config = dict(
    decoder_upsampling='nearest_conv',
    residual_init='none',
    epochs=23.1,
)
Rows from block 8 of the encoder of a small image VQ-VAE, named by matrix and row number. Rows with one number belong to one neuron. Each number is 128 + 24 x the weight over its row's rms, rounded and kept within 0 to 255. All counts start at 0. Numbers have three digits each.
After each neuron's rows are labels from the 100 images, of 14976, where the neuron reaches its highest value: "colour at peak" is the nearest of a few named colours to the mean colour under the peak. Only what is clearly more common there than usual is listed. The data: crops of objects in photos (Visual Genome). In brackets: how many of the 100.
# fc1: MLP up (encoder.blocks.8.mlp.fc1.weight, 256x128), inputs 0-127
# fc2: MLP down (encoder.blocks.8.mlp.fc2.weight, 128x256, transposed), outputs 0-127

fc1.99:171113134122098122115115120145116116106112128139147129146085147073118130144102111137167126136110109152041110108127138087147108135105131122095105141095115122109138148148136159130101114145083141144118161096141092148125155141112103138161128190121108140119115150091174153104106126113129185108139128135126100087128105142103153109108106132127069123137134123124153133071103086134124106130153
fc2.99:089126155114113137174109078145122128164114115148113081130095125057183177125093146098147103116105132135191123129132132159103144144118125109098117153112136112133108108115110148144088131136151132102119161155102108094103107141117147128138121131133181134140141144114150156123110145068149131142113150093134140094111087139133151147118124109120159121105079152161119102148153115138148120108155
colour at peak: cyan (41)

fc1.45:133096115148110158136149159172175122114127117110100121114141159116096141127173133068129143127122117137152160117151136130116132147150109140103115131116148129139113124112155147188090114153161132116131141093111173096128108147134148094147162112129104114141128122148130131136163124153111137143156148100098141140066152077129188141101164126119164121138149160154162110153125142077149130182112
fc2.45:118134149142140119120116143082117160132141165170137160115130102129143142094106137219126130123106136138135150056118124155170113134092153110107152103098140151107113105094133126128106092078118135153140172124134137129137110115124093110103083192138130103095104118111099093139124125159126127122134105130154108133162168095117134153103122132100130143135136102102115096134096120131168143120149
colour at peak: grey (63)

fc1.223:121081112087133128152168142084133139139097134103117108143123135142120097092110136143108159137134110140144122141116183138132106119067152124131112136125127149169141150151119152086112126171123165107141117098104121147111134147138129096161127130210111141155134128091123078117149122105126183104121118106179152143112130132115104156181158146125113137151123132106165149132114125121149128188122
fc2.223:165115141094106117160122113101102116137101103140122151145145139111139125130117159113133165100141116136144111126133149146053136131145086151180134141154128112148131139138142113103100082121134114154133125128150135146152115156132126160102118125124119084152145157129110093107136182102135128146121140154086112118131096105124140181182092130106149080170149090110163139161108176124125136095172
colour at peak: grey (67)

fc1.233:146152151150133152120101177163171165146138141100126093165137146127120142123129147071083149139115138126167119117106159121112114058129178129120142141102131149140184112107092110094124161123130151142140157107151127181149134108101105124116110142130167113161146127104133090121138123141109142142148086105157153119134122175129131120175147144118152119149157092146129131085126153138134169121143
fc2.233:129143115101125085122151116140076105164156107134139114124123121162130114088098158154136129121106072170085116146120096146200120124152075108102159137125090117110146152101160147128126144144132124109104136088130086123110141155143148125159158112137099167134119115111146110169123115126133144149135166160091128149132132154143165105178161104148140138127119119151117182135117142137136135105162
colour at peak: pink (27)

fc1.249:168121078136144106129163135158095129108133120108129085161126104113110109148113110108138159060131109164112096133099104129162126101136145179137156158143173125125172136121135119094150163136138132137129124107167108134143130132148126138153142146141132116077120143109130111123104107119107125118112164150137127119120093095138133118165111111221136147137144096159171154177148148119116145146126
fc2.249:112126171173130165176152115112116151091154126147133124102137119146172138120136109175105144162140106140114143083132147130111098104130143115121110093141140141133139098096094175105144118136149159189122153158107124144123081119113104122157085189146132112102134143138142126117129169137122138138178104127121109165152105117074165110109097149145115145134113141114108128084090114133112113105125
colour at peak: grey (70)

fc1.55:125100143144118131129113158132136140133156104162133141048131134157149134097145089151117146138162146152160125128149136170161084141122138141130149142127166102122150140092102125105134133112132138114154110071121130153147179115159147118167104108169120144101107112122144108131095139119110090130080149110116118092125125147134070098125114146134119132131080146117152079101132069140139135159155
fc2.55:133099169150126118113117155127110153112193141133128088167146161134098146108175132133117155117114157116094137132128098113159149108122118159138129183150124127149129154157133110114142159155162139161163170188155142167146152118129163146109110110099146139137136122145096128129152157141102120153128144118161109086157103106161108096114150136179133109148186134107148127114143128129114133085140
colour at peak: grey (69)

fc1.25:144131105146161138103145123144102103122128159109095121147169153100136166122121138128136139190115152174143162070108123124139131120138151166179128146109108155139095150135131125103121126165118152112136117153102117141171142106145127138162151165096071139119167108158101116149141141129169140122129163124106105132121139116169152126112101173119109114146100130130130120070108121106121156158187
fc2.25:129120141088147142139130117143159117128146115134115118105153161104144163142151124116130137067161135110124136087184143123131141114111137174104146138123155122121118158100120111095113155089143128162153095121151149098123152128065079104114142098160157124169126086128153103140162123163153081140150127077127114134096100116117125134118153103082126100105064129143126143144111131142099121117110
colour at peak: red (44)

fc1.193:113120114095103124129130101126147141141151107108105155129142163135137127116126165131110150176156191124120152146130096159130131128108125166168110152142122135086097116124146078129138110135165113089151131169104130127139114097132101132178120105124134116150120090140145098119134139131118075134119098135081144145091141141188154133126137118144119131102132166109192126103158147103066167137128
fc2.193:159115141194118124092143116143148124157090122144117114136150101116105145159105166123111125085149097143147104141136154141129114131149099175138148131123111118124121097132142182147160152132153166117141146116127141142120121136087120141097110122127166121109132095160136108153143088147137079105159109145180110150142094123172136097087126161153063116154101154097084130114151145142103129124125
colour at peak: cyan (30)

fc1.130:139123138149094129136123114099104109148120139118074150169104109089136086096121153069181134138092148125126135128105152106111176126120124130119120141145114122094127099152099127157140107121144119103131118125091123171164153136153111167165123166150180131107102130148103160100120146157135128137149110110169097081149087118148144110131114158116116166102160169124147120119127137131077096127118
fc2.130:132128152157099125065153093144098164158114149154118123150128124127143125110104148158149199121121161174156127126114160122133117148108106164128156155147137159164132142129153112137099127100124122084094139095123147102154103145139159118152154113126127096113159134088148128138091091127126151114136159160187134160093109125124121120150164165132077132135127156105134131117133139127162155173121
colour at peak: cyan (53)

fc1.213:107118124159104150105092162141101137162193140139106149119148137149135179145107147130114108111188143145124119085134165138128118144114128178170084134145118101175131139124121144130163148130109117124148104123146114133167098105119156114156155107153146150135177106124129123165114141120175153158138136163112104101141086105141104099133106133161171165176143115122132133162106121098131131132118
fc2.213:153137121123092149177129129167127141136147133132166117107115105175133161133136101141148124148156162128124160152132141112147120115132152109082078148135127113148112126183127129119151147152147067103151138132154122150178120149113147121108134099185140127145121112196179128129161116167097159130114149158144130107137086094134124114123148107123116156159133109120097102130099090092156115144112
colour at peak: black (79)

fc1.27:141155113146150102141124137126147156123121135128118117123119104119094137198144132135171125136122123107204143163108108134152113146135125159091096186118118117129124082106130096140119166111130150138158133127155116131118131120112148102091113123117101087095148122126071143133180144107130121144110098181103112099144124110164128146137146142127152117165103109135099121192148164143148096146105
fc2.27:160145143134147151114109089165153107112099100159117136104134140091141121122116116127144087123128141124163115118109129169092166179125132132094115121121128145096177061141156167154095154143130148090181106107113152114124099078113123106146144128173162138140121120112119139142134141132102109141153095086115096091128160114110131133073137150104111151098139103097137152116148160120132150144125
colour at peak: red (31); orange (25)

fc1.1:124102117114117107142133160119157144111120098100100128112162118180114117141152117166147143096149147108151159155138083117091121091134145153105109123103131137133120136105101102140121144130124121179129157106117115139141162125133145145149073150150127127145122123146094140142151153112149102122129118133113205146138147147161106194155107126126092186172138137119132126122145100137203143111102
fc2.1:127103124127112152116076146134100098114154110148093180142128095150145130164096130156111139141115129127120083126178150131119090148149150104096133088134120103116112085149136132123097090114087143125130081103080161175152135137116163143141122112154139128115132135159132111127131111110092125103120163137124103175118119122147128174143138095137156154120108101149122135119125130168204116092134
colour at peak: yellow (30)

fc1.212:110132126154128098187138109164154090129100162104155097094156132127139117125145144095109126119113134177107144098153121125112137103092135164137102164094133146137137120085108132155122076074089133130162133112138146107124133132095137167128120148109115107135096123116100120182167176122123125141150116080119133142141153107156095112104119125132086166155166132133148107135146161119147171125111
fc2.212:121126172077114109127151140096094111094119139122125130114145108124120083163127109117101072151103114102105108115140107175122132088158113113122114118121120122129129125110101098129080103145128156152160131137118115115113120134151081136161148117147138144128088116103154106150100149084113112120122112148087160106141161175174121171173146112148121150127199100132168111145134150152105112121126
colour at peak: white (54); pink (37)

fc1.124:127140135149112124122099128098130101128094077117099147139148147131188107140147161117139147171129129112138139106128123094109112088138159160122114112153132075106089109089081134128147143148149138105177111165149148067156117110124154086142123144121140132138163111126198150162174138144124147124120141102138118142173121111141140140145129107124115145130140103075150142124126102151133121105080
fc2.124:136142164113123118108174137179157122141095121122080115121142127126067134134160136155131111111169157134121084102135154125135100150129167154130119170090159144112135142127109113108158110099155167148204138128112109140146118146141082106081116092125091151126102147137145121109143116148081162128142150157127116121152132091138139149155133144168157133132133084110108147149112128127112132152163
colour at peak: brown (73)

fc1.92:090121100163141166148139120104122088159107139128107154147135153139128111133088128113135126170136125156081131135103115153155152179107117151134162103138120100112076115143110130073129122182145091089139124156159101101121128126103157146095118126141153116139144087082102166113146168118151138125132136144091154139129125150138147148116181126130159146159119156121137180139147169150125111154136
fc2.92:136106128114123109112095126137207111161077129116110139132125106117191117136152157127105128115158094165139114134120079153130158115132160134097129152162134164089130118112108113146138104092116167118143157138136163123118098153135090137127116107111112096087146139128107111152113106096123132145138115110103115156095089164137089142119095118109118182113120181075146121110138158130132112117116
colour at peak: black (72)

fc1.62:127108163122111132135133099108146163159123095168094148128112100107124156124125124142138133145101194108130143119098128147120140150142117116176116133129084105158091157146142124153124085101148095141159078191120150117122133131123138130132139125163089145164119175134120099171105147138176092130150152179131130133115116159112130128109146141116109084137127134102126097101095080137105168128121
fc2.62:122124092128128080113132112152186151121153148111103109116104173098141135115129148133127116137131140117148149157163150180117106132111156139132121095129161127143109136139105116141122168169092105100168094121140104141133115109172105103111099114122156138171125170137099098104112143116160114144116100154128110146143128107117136093106097123088112154155087140094104141131104072163068111156135
colour at peak: grey (65)

fc1.120:130128097082128133158152088129135145173206142097117137152133152194119130120098132155124130142124147127110148156057098094130146143129103159131139117123127104101130079119136156109132117151110181137105150132163132120128101132120121076175147145175106128114073121114164169136134101094150148125134128147136121117105150154100109143126134104119102148140093137100123131097126127147120128120137
fc2.120:134162159143118077107120144141135093120148125141119116115143119155143125133138116089143107161113118128120116167193106139156111118156165147125157131124099116106149112102135089079123085111115128164136140121094150127081091113157120103068105129119147140124122106142130144085135122119185153129140130152117133081126106175137114164088146117131108125123160113071100137143095142116099155133090
colour at peak: pink (39)

fc1.13:103139103130112125126161092069131118124096116057105123127094153105183119113103154110081114137114122154104141106113102116182144145116126125163126111140144093135129140147124145185104168156111135130119154102114116146136102124131126184133080092133102095152142114108142152118115130111130166123107124100178136092145090134092110158135110107130124123115152088126081126134121150120130144099117
fc2.13:155135165132121128167129165162126122112106147145159175123158102116066121144139121187137093119148143105102088119144110160168100087106139104116125165109124147138101146149117129174099150090112154125111130152117120089141142130130088170123108160130114145118113126150108144136145112117110135129152124117085125144124133092122104160148134124117134111100029109133168138115116158131137124115142
colour at peak: brown (63)

fc1.228:176121111098146045130115129097159112172126134130116128118119098125116098140106128160134120150122131102166144081135125126164176129078147145159123145087127124130111178129159110134137133139102110134160130114155152114146144175160146162122092097142133109136147152115086129130172154133151120125105154115128188135117157141125133071114141081154128148165117130139119104159127149119138143121124
fc2.228:101109120134176185141176102146172110134148122100108100122144178144130115106171160154130095105116139105128142121119143108132076151117132143134106110139132144097120123099143131137123122102092133122147161152177101092127108104123113171076127147123130138088102138140076171147098133121152111127108115150139097131124103150091112074084116152109112138116149110150163107123121124121113129145082
colour at peak: grey (62)

fc1.199:150130146060134118141123137112135109149153115109100146156144118120169147179104137120127159141114169103107135095142132134097168152112143147180135122110141106136151115107102106105129141106113154151135132148142130108145138101117118164118089136132124152091145152183092112110092160095144076183115120137134157120115142100126137147114100136116155170150078120103143144126134107143112175072146
fc2.199:165112108146108147150169085118106130126149126153137167098170120076124136108163139140140101142131114144117106106094146143097140131150131147132139090154104150126160127118101141133137126170161121161107099132140133121128103103136132123102119134144130168150094137074157139147132166128138105083149158069122103110126132124117119168170152175112065154166144153099147136093128134133078131126114
colour at peak: orange (32)

fc1.21:147142125118134169084097154138119135076103088142101139119130119156159119125141118130121114121108135128127134145113101148119155117117168135099116105130069117146138157111125143143130175112127140104131178112165133171134119139097164142139132094175124131097111144171108094148128148145131132088133135103140160144073106137138106112110167103176151115140117150158090155143142159179164142170156
fc2.21:136092154167157120143114123116097125126126167116124111153136142126185165121118089100121110108161116122094110134128099131128101100129143155131132122140076130152080142141125117107113179131122093106113159128146169081105091154129100139098105104134127110136160152106126112111120126110088111053125109126121164100051128090128114137123122106115123155132123115173123137108145165114160119127116
colour at peak: grey (60)

fc1.210:137121177124125157126106177176117105098142142158099088103137120131094109133147107140105133120124142124168151130186103163097144150137186133163144084135145126167113070111111122156119090134140134158123079159130114147123151140131111153126119167120156170142113141123104104129153110137053094130147118133117127143112120112112148122126122121143107123101121088140131132149169164147096138099117
fc2.210:054150114128124145137106154124148090139164126131146118109127124137153094146116125086126085123108116090136124131129114130143098146093141131157117165151174135133168126124120120150096154110078113168089112093106145119157157121100098144124097125140139127156130109133126155132155101105079104090112131144139146157161081125151127121123119143125115125132154100117137110153193165152104151156185
colour at peak: white (34); pink (25)

fc1.237:145118111138143147139110159103134112094090124120112111136137089130116146140074172150164144148152166125124089134192117082130116100121121130147154143161126157126107137130164158107105118145121180089112155100130162152148136096138151112152133135106142131134120157142134118146154168103129121101078148128109176090164161142171158139148109101132165093176118141107124121154152130118122126142098
fc2.237:068138119102111128161142142134113131128084168107120145111111125135131120146153159090097107103102089165158126142097120110105116131116142108095128169087181162142124134091144090118119085083111152153105163135139084142129146092127111101118149117113162109133109142084128083114119121129147069144131116127139133090085150124113099147111142116164158129103180146151122137115134119104104142132122
colour at peak: black (39)

fc1.41:178149144166119154108096128093118109127142112173109125128134108158161133119127187166084152129163127134156158142108163126101151104090125110061106117106156121107119104174131111127100108146135142135138154134105101119126165124115110133116113132118123141156132094110131155150142167114171120143114162147126164138146138134148131125140105153111156196137169166117166115149171113132108143134157
fc2.41:118110103157137169117108106152103141103155092129091095117144143131126137132150143098110149101126074147098133091166164123096152136152153139096140074113117135099154146087131145106098137112166118142135131066147118128110149108126150097176117119149171114139109112155157133131115115169150126078106117123134103160122160136087121115137152101125123102095105175159096117118126127122082145124110
colour at peak: green (39)

fc1.236:116117134134121116137085101095148105119099102122127099125149152123114120139154121133126150136099147156162153116123112095186141152095116132120124211109109151117076177122132128139108133115113177146160154159151159110106090143093151150128111119129145132155126164125134098128133085120130162154110134167129126066096135140165130094101128110110142133123103146111088100126091108108108128132175
fc2.236:142160131133133116153155134108175113112071133134137147120157144105174106145138101106136113090163122136168118128148101108138112150122093131132131124153101180117126147144140125169120096127080164142131140115097070125120126126141113118184122139154120115111177125142126160136116096156106157134117099072111099159118088133178111138104095168141119087125140132104118141100128156159089141128126
colour at peak: red (29)

fc1.246:129119171127147104154166125138138138146105149104149141098087092133156128138125097189129147116088110147070073139129130129100120125081134155163121126130096150116060148124100114154186103118093108123134095104132070132172125125138115114138115116148172095121123110123109111102120107146137121119109137144140093089116111116152126126147125103136154071116149123123097149161155143127129122114125
fc2.246:161137094125169131131107115120083123143131124161131111138119138111112115126112133067133119088123105140141140191086115109116097095111154113114112128126173101137128151128136129145169095088106106098127106131134079106160145099114114093133146098149100152146125147126114110134150068148153139105158125100142104125088184141150134164101132151092109139174162118108159140126110134124129125097087
colour at peak: black (70)

fc1.222:147167141116151116135123133138147114133154123111141149143113113146104147103105106131122104103164106165082131091138167097101142157119163090145144114097117151136149160122102157111170109113146144130116129160140112123110126189115157124174106096176145117131124128132126109158167155111147163084100179156108095093070122139107116133140106119149173154092176160125126141119102138137112122137127
fc2.222:104142106123153120108161119146104128099101120147128103136111145150094126113119148118115151103100087190155105117134123135170138115111098078133144121101151103139147136102081113106144104128138150108124139109098104102084182083140122111173114111080124116128104113116135148136092171114165162159130123132124116136121162172098148131087139091140107091116127116095127159127093146119097158098102
colour at peak: blue (28)

fc1.30:145158130135094142171116150136160131091123151113108126117169186152117097142165149119128114161106119156112155098151092167082125142132153153119118160122111125116102132126154140132105091099115157144108133140124127122127171127084156115199124138101129106180102096087125119121116155138139100161096114116086106086107097146152123141116117125116107155110149153152178150122157149149140123109116
fc2.30:086109129093082144152127154092094148154123139168110170136153100098130108091107120174089111081164118144119159115111119146105111160131102148127114104181132162126107150103141157117137105113166136147108086154133127120154166136134120098165097122142124131139116084136138141172138122134122107145133161116112119178129085117165167123126125088129158093164129121147088128121160123140129109140143
colour at peak: cyan (60)

fc1.196:070147122175172152127099110134089122130131133126134151107145130170127146123145128126147128110165144131146164118123146123148112130136110143138147080101118136158137122131082122110101121149102071128169167075096134119094148117123140165143140150056127128151126107173110142132140147116134122146132143145139145109142109116128119084105131147126080173097088095114073131142115115125088090118115
fc2.196:123094103136100094098133116116113092124148139131102119133152124153146128112144117142104119134131123143134115136112099119081128142171140168166097160120119154144145113128144144119129165090138100049148148111156137184120136111089103119113111148142156102110155139120087107176083082122088119151128115154122152105099104107170127087106149101137154096127079139124117131138082122110103127151132
colour at peak: black (90)