{
  "model": "image VQ-VAE",
  "encoder_drop_path": 0.1,
  "encoder_patch_size": [2, 2],
  "decoder_blocks_per_level": 1,
  "warmup_steps": 2230
}
Rows from block 6 of the encoder of a small image VQ-VAE, named by matrix and row number. Rows with one number belong to one neuron. Each number is 500 + 50 x the weight over its row's rms, rounded and kept within 0 to 999. All counts start at 0. Numbers have three digits each.
After each neuron's rows are labels from the 100 images, of 14976, where the neuron reaches its highest value: "peak at" is the part of the image that holds the peak; "colour at peak" is the nearest of a few named colours to the mean colour under the peak. Only what is clearly more common there than usual is listed. The data: crops of objects in photos (Visual Genome). In brackets: how many of the 100, against the usual share in percent.
# fc1: MLP up (encoder.blocks.6.mlp.fc1.weight, 256x128), inputs 0-63
# fc2: MLP down (encoder.blocks.6.mlp.fc2.weight, 128x256, transposed), outputs 0-63

fc1.137:522477598498499486469522497498548473564486492528527520540606475544510525515524443492545556415524501482410533462535395528528607496415460533479586491436522474422447485502491431497596480504522546
fc2.137:545431517481511523559473598511550540433372502487542607455558498583481395549508475448474503541586418381539442514535488467488425557585456510494481524462492471455507519518524513535524438363554466
peak at: top right (30 vs 11.1)
colour at peak: brown (64 vs 32.3)

fc1.214:532476584575529429408490469510511572461396575509567379483454485496501454509494471502555456514566546542502518466543637518456444461523599498546606437470499398509551553528472515442515496556461570
fc2.214:567475443497430559539546497495427490468588470461495391553420431518505527545474489479505513590568497557448515484510541561523463473564526470502557516521515567488495490482459486498516558503478432
peak at: middle right (31 vs 11.1); top right (31 vs 11.1)
colour at peak: black (53 vs 15.2)

fc1.226:419467514432452456437496558568482491477478519412439578424491482371538491448520505543475538450503532503475453444499556502485500461446509523450525477476461549452519532450503479550516418511467509
fc2.226:439433443545477475553494572571509455496445510589542619583578514555473467512468398448553443557509508479441532506479596503493566498617567563523472536489503462428490548479492498498501482470485419
peak at: middle left (38 vs 11.1)
colour at peak: black (56 vs 15.2)

fc1.220:528537582541351474434600476576564512480506476496447496496475476558501487441429528503459418443465474520476528377481487493433507532596597582446451498490506559472518470474470494455455618534519522
fc2.220:506580445513469543519501408541510414473454503529422428421431522498387550596472526467479535554561468558380586659536470530546489490446522585531460445538590488422531484433522481494447546601453507
peak at: middle right (32 vs 11.1); bottom right (28 vs 11.1)
colour at peak: white (49 vs 6); pink (42 vs 9.7)

fc1.48:499412461510415567481453527551576440383423521431467475538516456522496494511537496482474538565454432473360524464493459515493518462495512555549519612476442548513548432476586475380511449403480595
fc2.48:414404512534480558533584541568461533518474444500552458538514549505417556498482543461461396433546516468439440448516473519516443477545510518519460492462577495464528502492513553499473513586484481
peak at: bottom centre (33 vs 11.1)
colour at peak: grey (64 vs 31.9)

fc1.21:478509470449537521511525421472532549550599484489516525471422531478248582398490438471525392548473459455513516475578520439484489513541512516507531463554559553519411453530440528476566532566476456
fc2.21:493448433462520517473414573486525522477491496501540521554467549503664581527477520507440440494557588534492505534370471455547528516455438466530482532557529458608504475525399537607516473579524478
peak at: top left (56 vs 11.1)
colour at peak: white (53 vs 6)

fc1.19:570478483500498460448426521464467505553434435473574483432544481485597461513503526522479513539484513464438496494550504499447526579642492614476425528544512496509525387459482421549536499487439585
fc2.19:519469535494629484506488523431507485439560441499442496441487435546379502521471497498510544442491477495488437603514503521540489476379473497545507517647436546541514545496456403472482486541431471
peak at: bottom right (30 vs 11.1)
colour at peak: white (39 vs 6); pink (29 vs 9.7)

fc1.147:489454453616478502516529555434500548453592491455517575452575478513385468410481533538554498523458532467473565503493597462478527439518526499531444505561633532496551474512540447506493600481394577
fc2.147:607490507492526483547440466455527532544512564532486520486451483494430503515548546504466538443477544614492532606526546537486544571584487538430523467513519573528548456517469428567501474553541457
peak at: bottom right (37 vs 11.1); middle right (36 vs 11.1)
colour at peak: grey (70 vs 31.9)

fc1.120:495511484521515506493483516423510518478404526498519510492472562576477487501453434568570530415399526464509463518502380444464491525531513553389546585448472591473444496451414619490511498545512487
fc2.120:486454458475443488448484441451399415462527471421576484465498465522506433537437484487523519466482413487442600436450466515535583499502551528552512458479462500446494527401487472440458527437527520
peak at: top centre (27 vs 11.1)
colour at peak: white (78 vs 6)

fc1.200:504505607499404541556544458495537494568466546526435547554498489529530447516452601473570474444436468409459496436469567451498531455512531485491453494490443542579566515525438570568499428444522379
fc2.200:564471455419422505546588494461503457502500557434599447503499554473436541475495436603435400485564550534506470512499450466445541373516569486570493543417499551580490511548464502510466501447552455
peak at: bottom right (34 vs 11.1)
colour at peak: white (52 vs 6); pink (36 vs 9.7)

fc1.67:457466501481502549512570529590376492468468451502553497516503530408454472447483580499457450557468456493531527458550500544437492516486570497430523622473455420448548543468521475510401492455517489
fc2.67:426470514563508482531454520570424475471534505474457404519466494570548566527476557367483471530484611457650488573416447402592597561461533410484509438557601453466522440539529501444521507537488518
peak at: bottom left (32 vs 11.1)
colour at peak: cyan (26 vs 0.9)

fc1.37:562538476601445568523492496450552482581570579496520590538499564541543496517421565502632507471547493491586518463498541450495553497435478556503566410443500524570489529496512461491530525489668372
fc2.37:526582561463433555482536493511451534501565530504449589450565505464516488554436446500501533488455462429540503501603451505563487447546416533452509619457526431478462589549506511491450507508526492
peak at: top right (32 vs 11.1); middle right (30 vs 11.1)
colour at peak: black (88 vs 15.2)

fc1.53:539521430514438529355582484439500462530482458460555574515458457511492525444500548525473540559451505428557564486563550505468537379530452459560494541487571494476528492477549555462509450593545542
fc2.53:437470474439466515507400515435558449553338554435540547500477478582490362507520535486464535527657484422509484433427517464472512594546540497501486432560529508443475584512508595498531443483574589
peak at: top left (28 vs 11.1)
colour at peak: pink (33 vs 9.7)

fc1.181:619413438483477594485483504623479474497450471463512538536560415507545472493459460397539511570489500470462485434572525523443587556491434432457446531509435537486505497555551429503443525602470505
fc2.181:563437397503453512559552563597461495466466475500530452487525511490491503441401521534402496488453490410520466530339518506507464465467376478594519404491555511576485542442488471515460576450470535
peak at: bottom right (31 vs 11.1)
colour at peak: grey (66 vs 31.9)

fc1.107:546419451535415529493485539481526534573450538500540553466468502500512470501496545481486523430540489456534544472554511494455561515565418457529455519475464495534516458509510589521511467474432484
fc2.107:435434570530473436593539534480555556529549583486525394486493483591488442476515491510463457478496596492406451484439493459479513515479561527493517510466501517562464498455587448493438474493510382
peak at: bottom right (37 vs 11.1); top right (30 vs 11.1)
colour at peak: white (100 vs 6)

fc1.250:525478510509487475554460516487446558476490443461534424428445496456462508504562413464397520464479570543412456498573555585569509516454581587437516514471534462498516460468482545490467523548578526
fc2.250:548496523493445534559445558432554560527379437477548455496448572517497537479470509563490537482531466438570490479415571501469424550483493450479499484538592495499439603381390421478546493462614418
peak at: top right (30 vs 11.1)
colour at peak: black (98 vs 15.2)

fc1.232:464550551479454569425512573425545541490464512502496503512511400500599467494465507502547517451397565475539548470556515465399502490476541419599487464493458492442481410490541477449476606427517510
fc2.232:507546456540467487551416567473477545526345502585484517496495441475458552532448475537469483566424436548558422493427438505653571455504542458495472579556509497468532507503584550458458501592561497
peak at: middle right (31 vs 11.1)
colour at peak: black (49 vs 15.2)

fc1.185:479590516495449530494488550498550553442528494525472521441545530567557450515535448547490563492458480464418583554530444466488472634469505493513485489469538385493521479442547455540534496439465519
fc2.185:474537581489491599581455525502524485542526539462486564566482479442457345518439554529450506501460536536533438558483455521556446483476426459520543520519453522508555488533598461581566450525485455
peak at: top centre (31 vs 11.1)
colour at peak: pink (30 vs 9.7)

fc1.95:495474452581456522493454524486485548510408485547605487440439555493432421545580535563469501500427417544567504495500500470541543505480492447489614529380540459479469440465468495523465556556424493
fc2.95:627485442502526421462500512439450478512565421474523400610516486475447437500565619385483419480532528536468498559511481458486522524562452525537536445554429560545451501464532494554496448549472469
peak at: top right (44 vs 11.1)
colour at peak: black (46 vs 15.2)

fc1.64:432434531555461543481437519499419533460476551532566498446489458577555458582491433361520476557527509513421542539481520534462473557447529558477549504518486421514411422496479527558457535522536472
fc2.64:450444464567450448437509463432497463576502496515434531526492474474481447526483432482537478418511509448400551393479577527415542498523529375555467456517565437541484532490507454478491544454517512
peak at: bottom right (31 vs 11.1)
colour at peak: black (45 vs 15.2)

fc1.196:424571488480505575446438451505509510517459493567489473512594438560516483449509451498515513604403519498448429468586453551493560556588470476693502447443498514511503416473516423443447589460469566
fc2.196:460482469557516512495468521570474528453472491498502555490466435616451551552419492483538527542533445599500434549450484485553520594469534504385494454507557501523458465488499532562403489518468493
peak at: top right (36 vs 11.1); middle right (33 vs 11.1)
colour at peak: yellow (36 vs 0.5); orange (36 vs 1.3)

fc1.75:482504516484386528447490484509548524526576424552502489523463511487528498510493508506545488471484569516613473506473439491489522535561441479471450503472531474484478579506526579474498450449504467
fc2.75:479534506495541499471525498520477520495587488490490435536631514562392626397506570500506486598490571497541632525511498521500501453530614516435464503515578593491501517533521523490447564525425518
peak at: bottom right (36 vs 11.1)
colour at peak: pink (29 vs 9.7)

fc1.26:427463470482489541455421391413507523446492505490518551528459351484579509466531444453462544538463542583504523587590535486460498647591512551475448492469496581513492536455483458535515403482455441
fc2.26:491511545425580531539537498566521448493519541507501499529455486444521463474469457481558495465455490437532491566526484432442461551532523395452536613535432508592488472486459450478548545400497557
peak at: bottom left (49 vs 11.1); bottom centre (32 vs 11.1)
colour at peak: pink (35 vs 9.7)

fc1.65:507445458470492571511554616459556403484416529498550468503538441585478460505459487424485513527489456487572592568423523518489540517556525534594393439555614591542505504502509501471527551475403563
fc2.65:510431539508517508589489509488463476401547510516520484454419490523562458510472500596566479511468565431435446496500538577446522533489405624560521418422444525525483513545507497459482492520525409
peak at: bottom centre (34 vs 11.1); bottom left (29 vs 11.1)
colour at peak: grey (65 vs 31.9)

fc1.142:514499515468462486480545582526464471470478406544517409432599471504480446511470520475486490471428478494552574630537458470517566461449422515458534485491415555495470538406481492487497528501466529
fc2.142:484486521516528536599460525527505479520508384528528437602603472551514438552472424480520478455536569443514536442445427502433559525567469516451435428391502515521501383515498536456509462499543507
peak at: middle right (36 vs 11.1); bottom right (30 vs 11.1)
colour at peak: brown (62 vs 32.3)

fc1.30:451404496536494455551530441578481502534519455495534494544578515544490461504470450449499436608503504485428550491493441420556470506448415541535483446481478549494594452468528534460606471470508450
fc2.30:545462519365456476486511551533569435470489470445394475423531497503492474477457512448454536472453559557548498517539553486431471569507528450599525560438528473465595578377472421487468467461502513
peak at: bottom left (44 vs 11.1); bottom right (32 vs 11.1)
colour at peak: grey (63 vs 31.9)

fc1.63:467463520523535429568510458626504429519437525342547460535519493519484526469421491442533490571528526416485411479406443512488531385552532459586559444399532606560537561611532486548454509546505533
fc2.63:434464540575572611460530560704545559559620487548470478418504487573460510435492417570456537439557562471461512557576535426488455510486556550513534512405515507527404491552557513489491445499487508
peak at: bottom left (29 vs 11.1)
colour at peak: brown (60 vs 32.3)

fc1.216:453524511560502467466554437509561510419466492525495546499536546494537441520536545327446478490520451410443519453441566598528520537491489422512482376485463495432432475546479547502357504537508477
fc2.216:415470563598512522516407501459486494513532477549493572489466563559626455583577471529473513603497507471475500624513435444448509616451564429456491517491493528513444508489528493491509420452494503
peak at: bottom right (40 vs 11.1); bottom centre (36 vs 11.1)
colour at peak: brown (60 vs 32.3)

fc1.108:485505488550403405404504649492534447576468509501554552506459441426548498531514507508505494446547487580473531469649477515533547451583401427480494461584492556486459509514431520563582553424468532
fc2.108:472464506486393518486428512513466584532513478453505391523550438408448388449464557390560542491526480415475423503418358580484505435514515413473529488548450492536492461528551490456526585475503541
peak at: top right (36 vs 11.1)
colour at peak: white (53 vs 6)

fc1.140:570585484489539507523481452500459489547501543532489485609467403589446431564524410488529499521554525555461529436472449529588404422379479448516447442540490527562604511488475507514516500520465509
fc2.140:527585505491468497579459422559584413486516574508505481429487437440514474549457552523485515509438490530504414575553534478481493491516514508444364596470475478554581503409530447528488438439466574
peak at: top right (54 vs 11.1)
colour at peak: black (84 vs 15.2)

fc1.217:437535512563517645485545498552496556364556478526502534459491435534444529543579477565552451398562536578478471512541502438421529532458507526495561524509491529475509450572515568520452496513558493
fc2.217:459450461478429535526499411522454398527418524570496605530456523451489514516520608489525543535490483479515463517558517590566519597620457465474478517497508408567507483534457536531509488405554388
peak at: bottom right (35 vs 11.1)
colour at peak: grey (63 vs 31.9)

fc1.189:507561413554448501442504435495585539437568429468469505500553490464477475588565491500513555510515488460578529456481546441455623486522516480549572555589526481458452541512396540486561502530498436
fc2.189:549479563421618558471530474535485513448482432500480520567542529560572558534499570516577543559463599517562488517490542416558546540492487508505553526454531416407477452536442521493552490421548441
peak at: centre (32 vs 11.1)
colour at peak: blue (28 vs 0.6)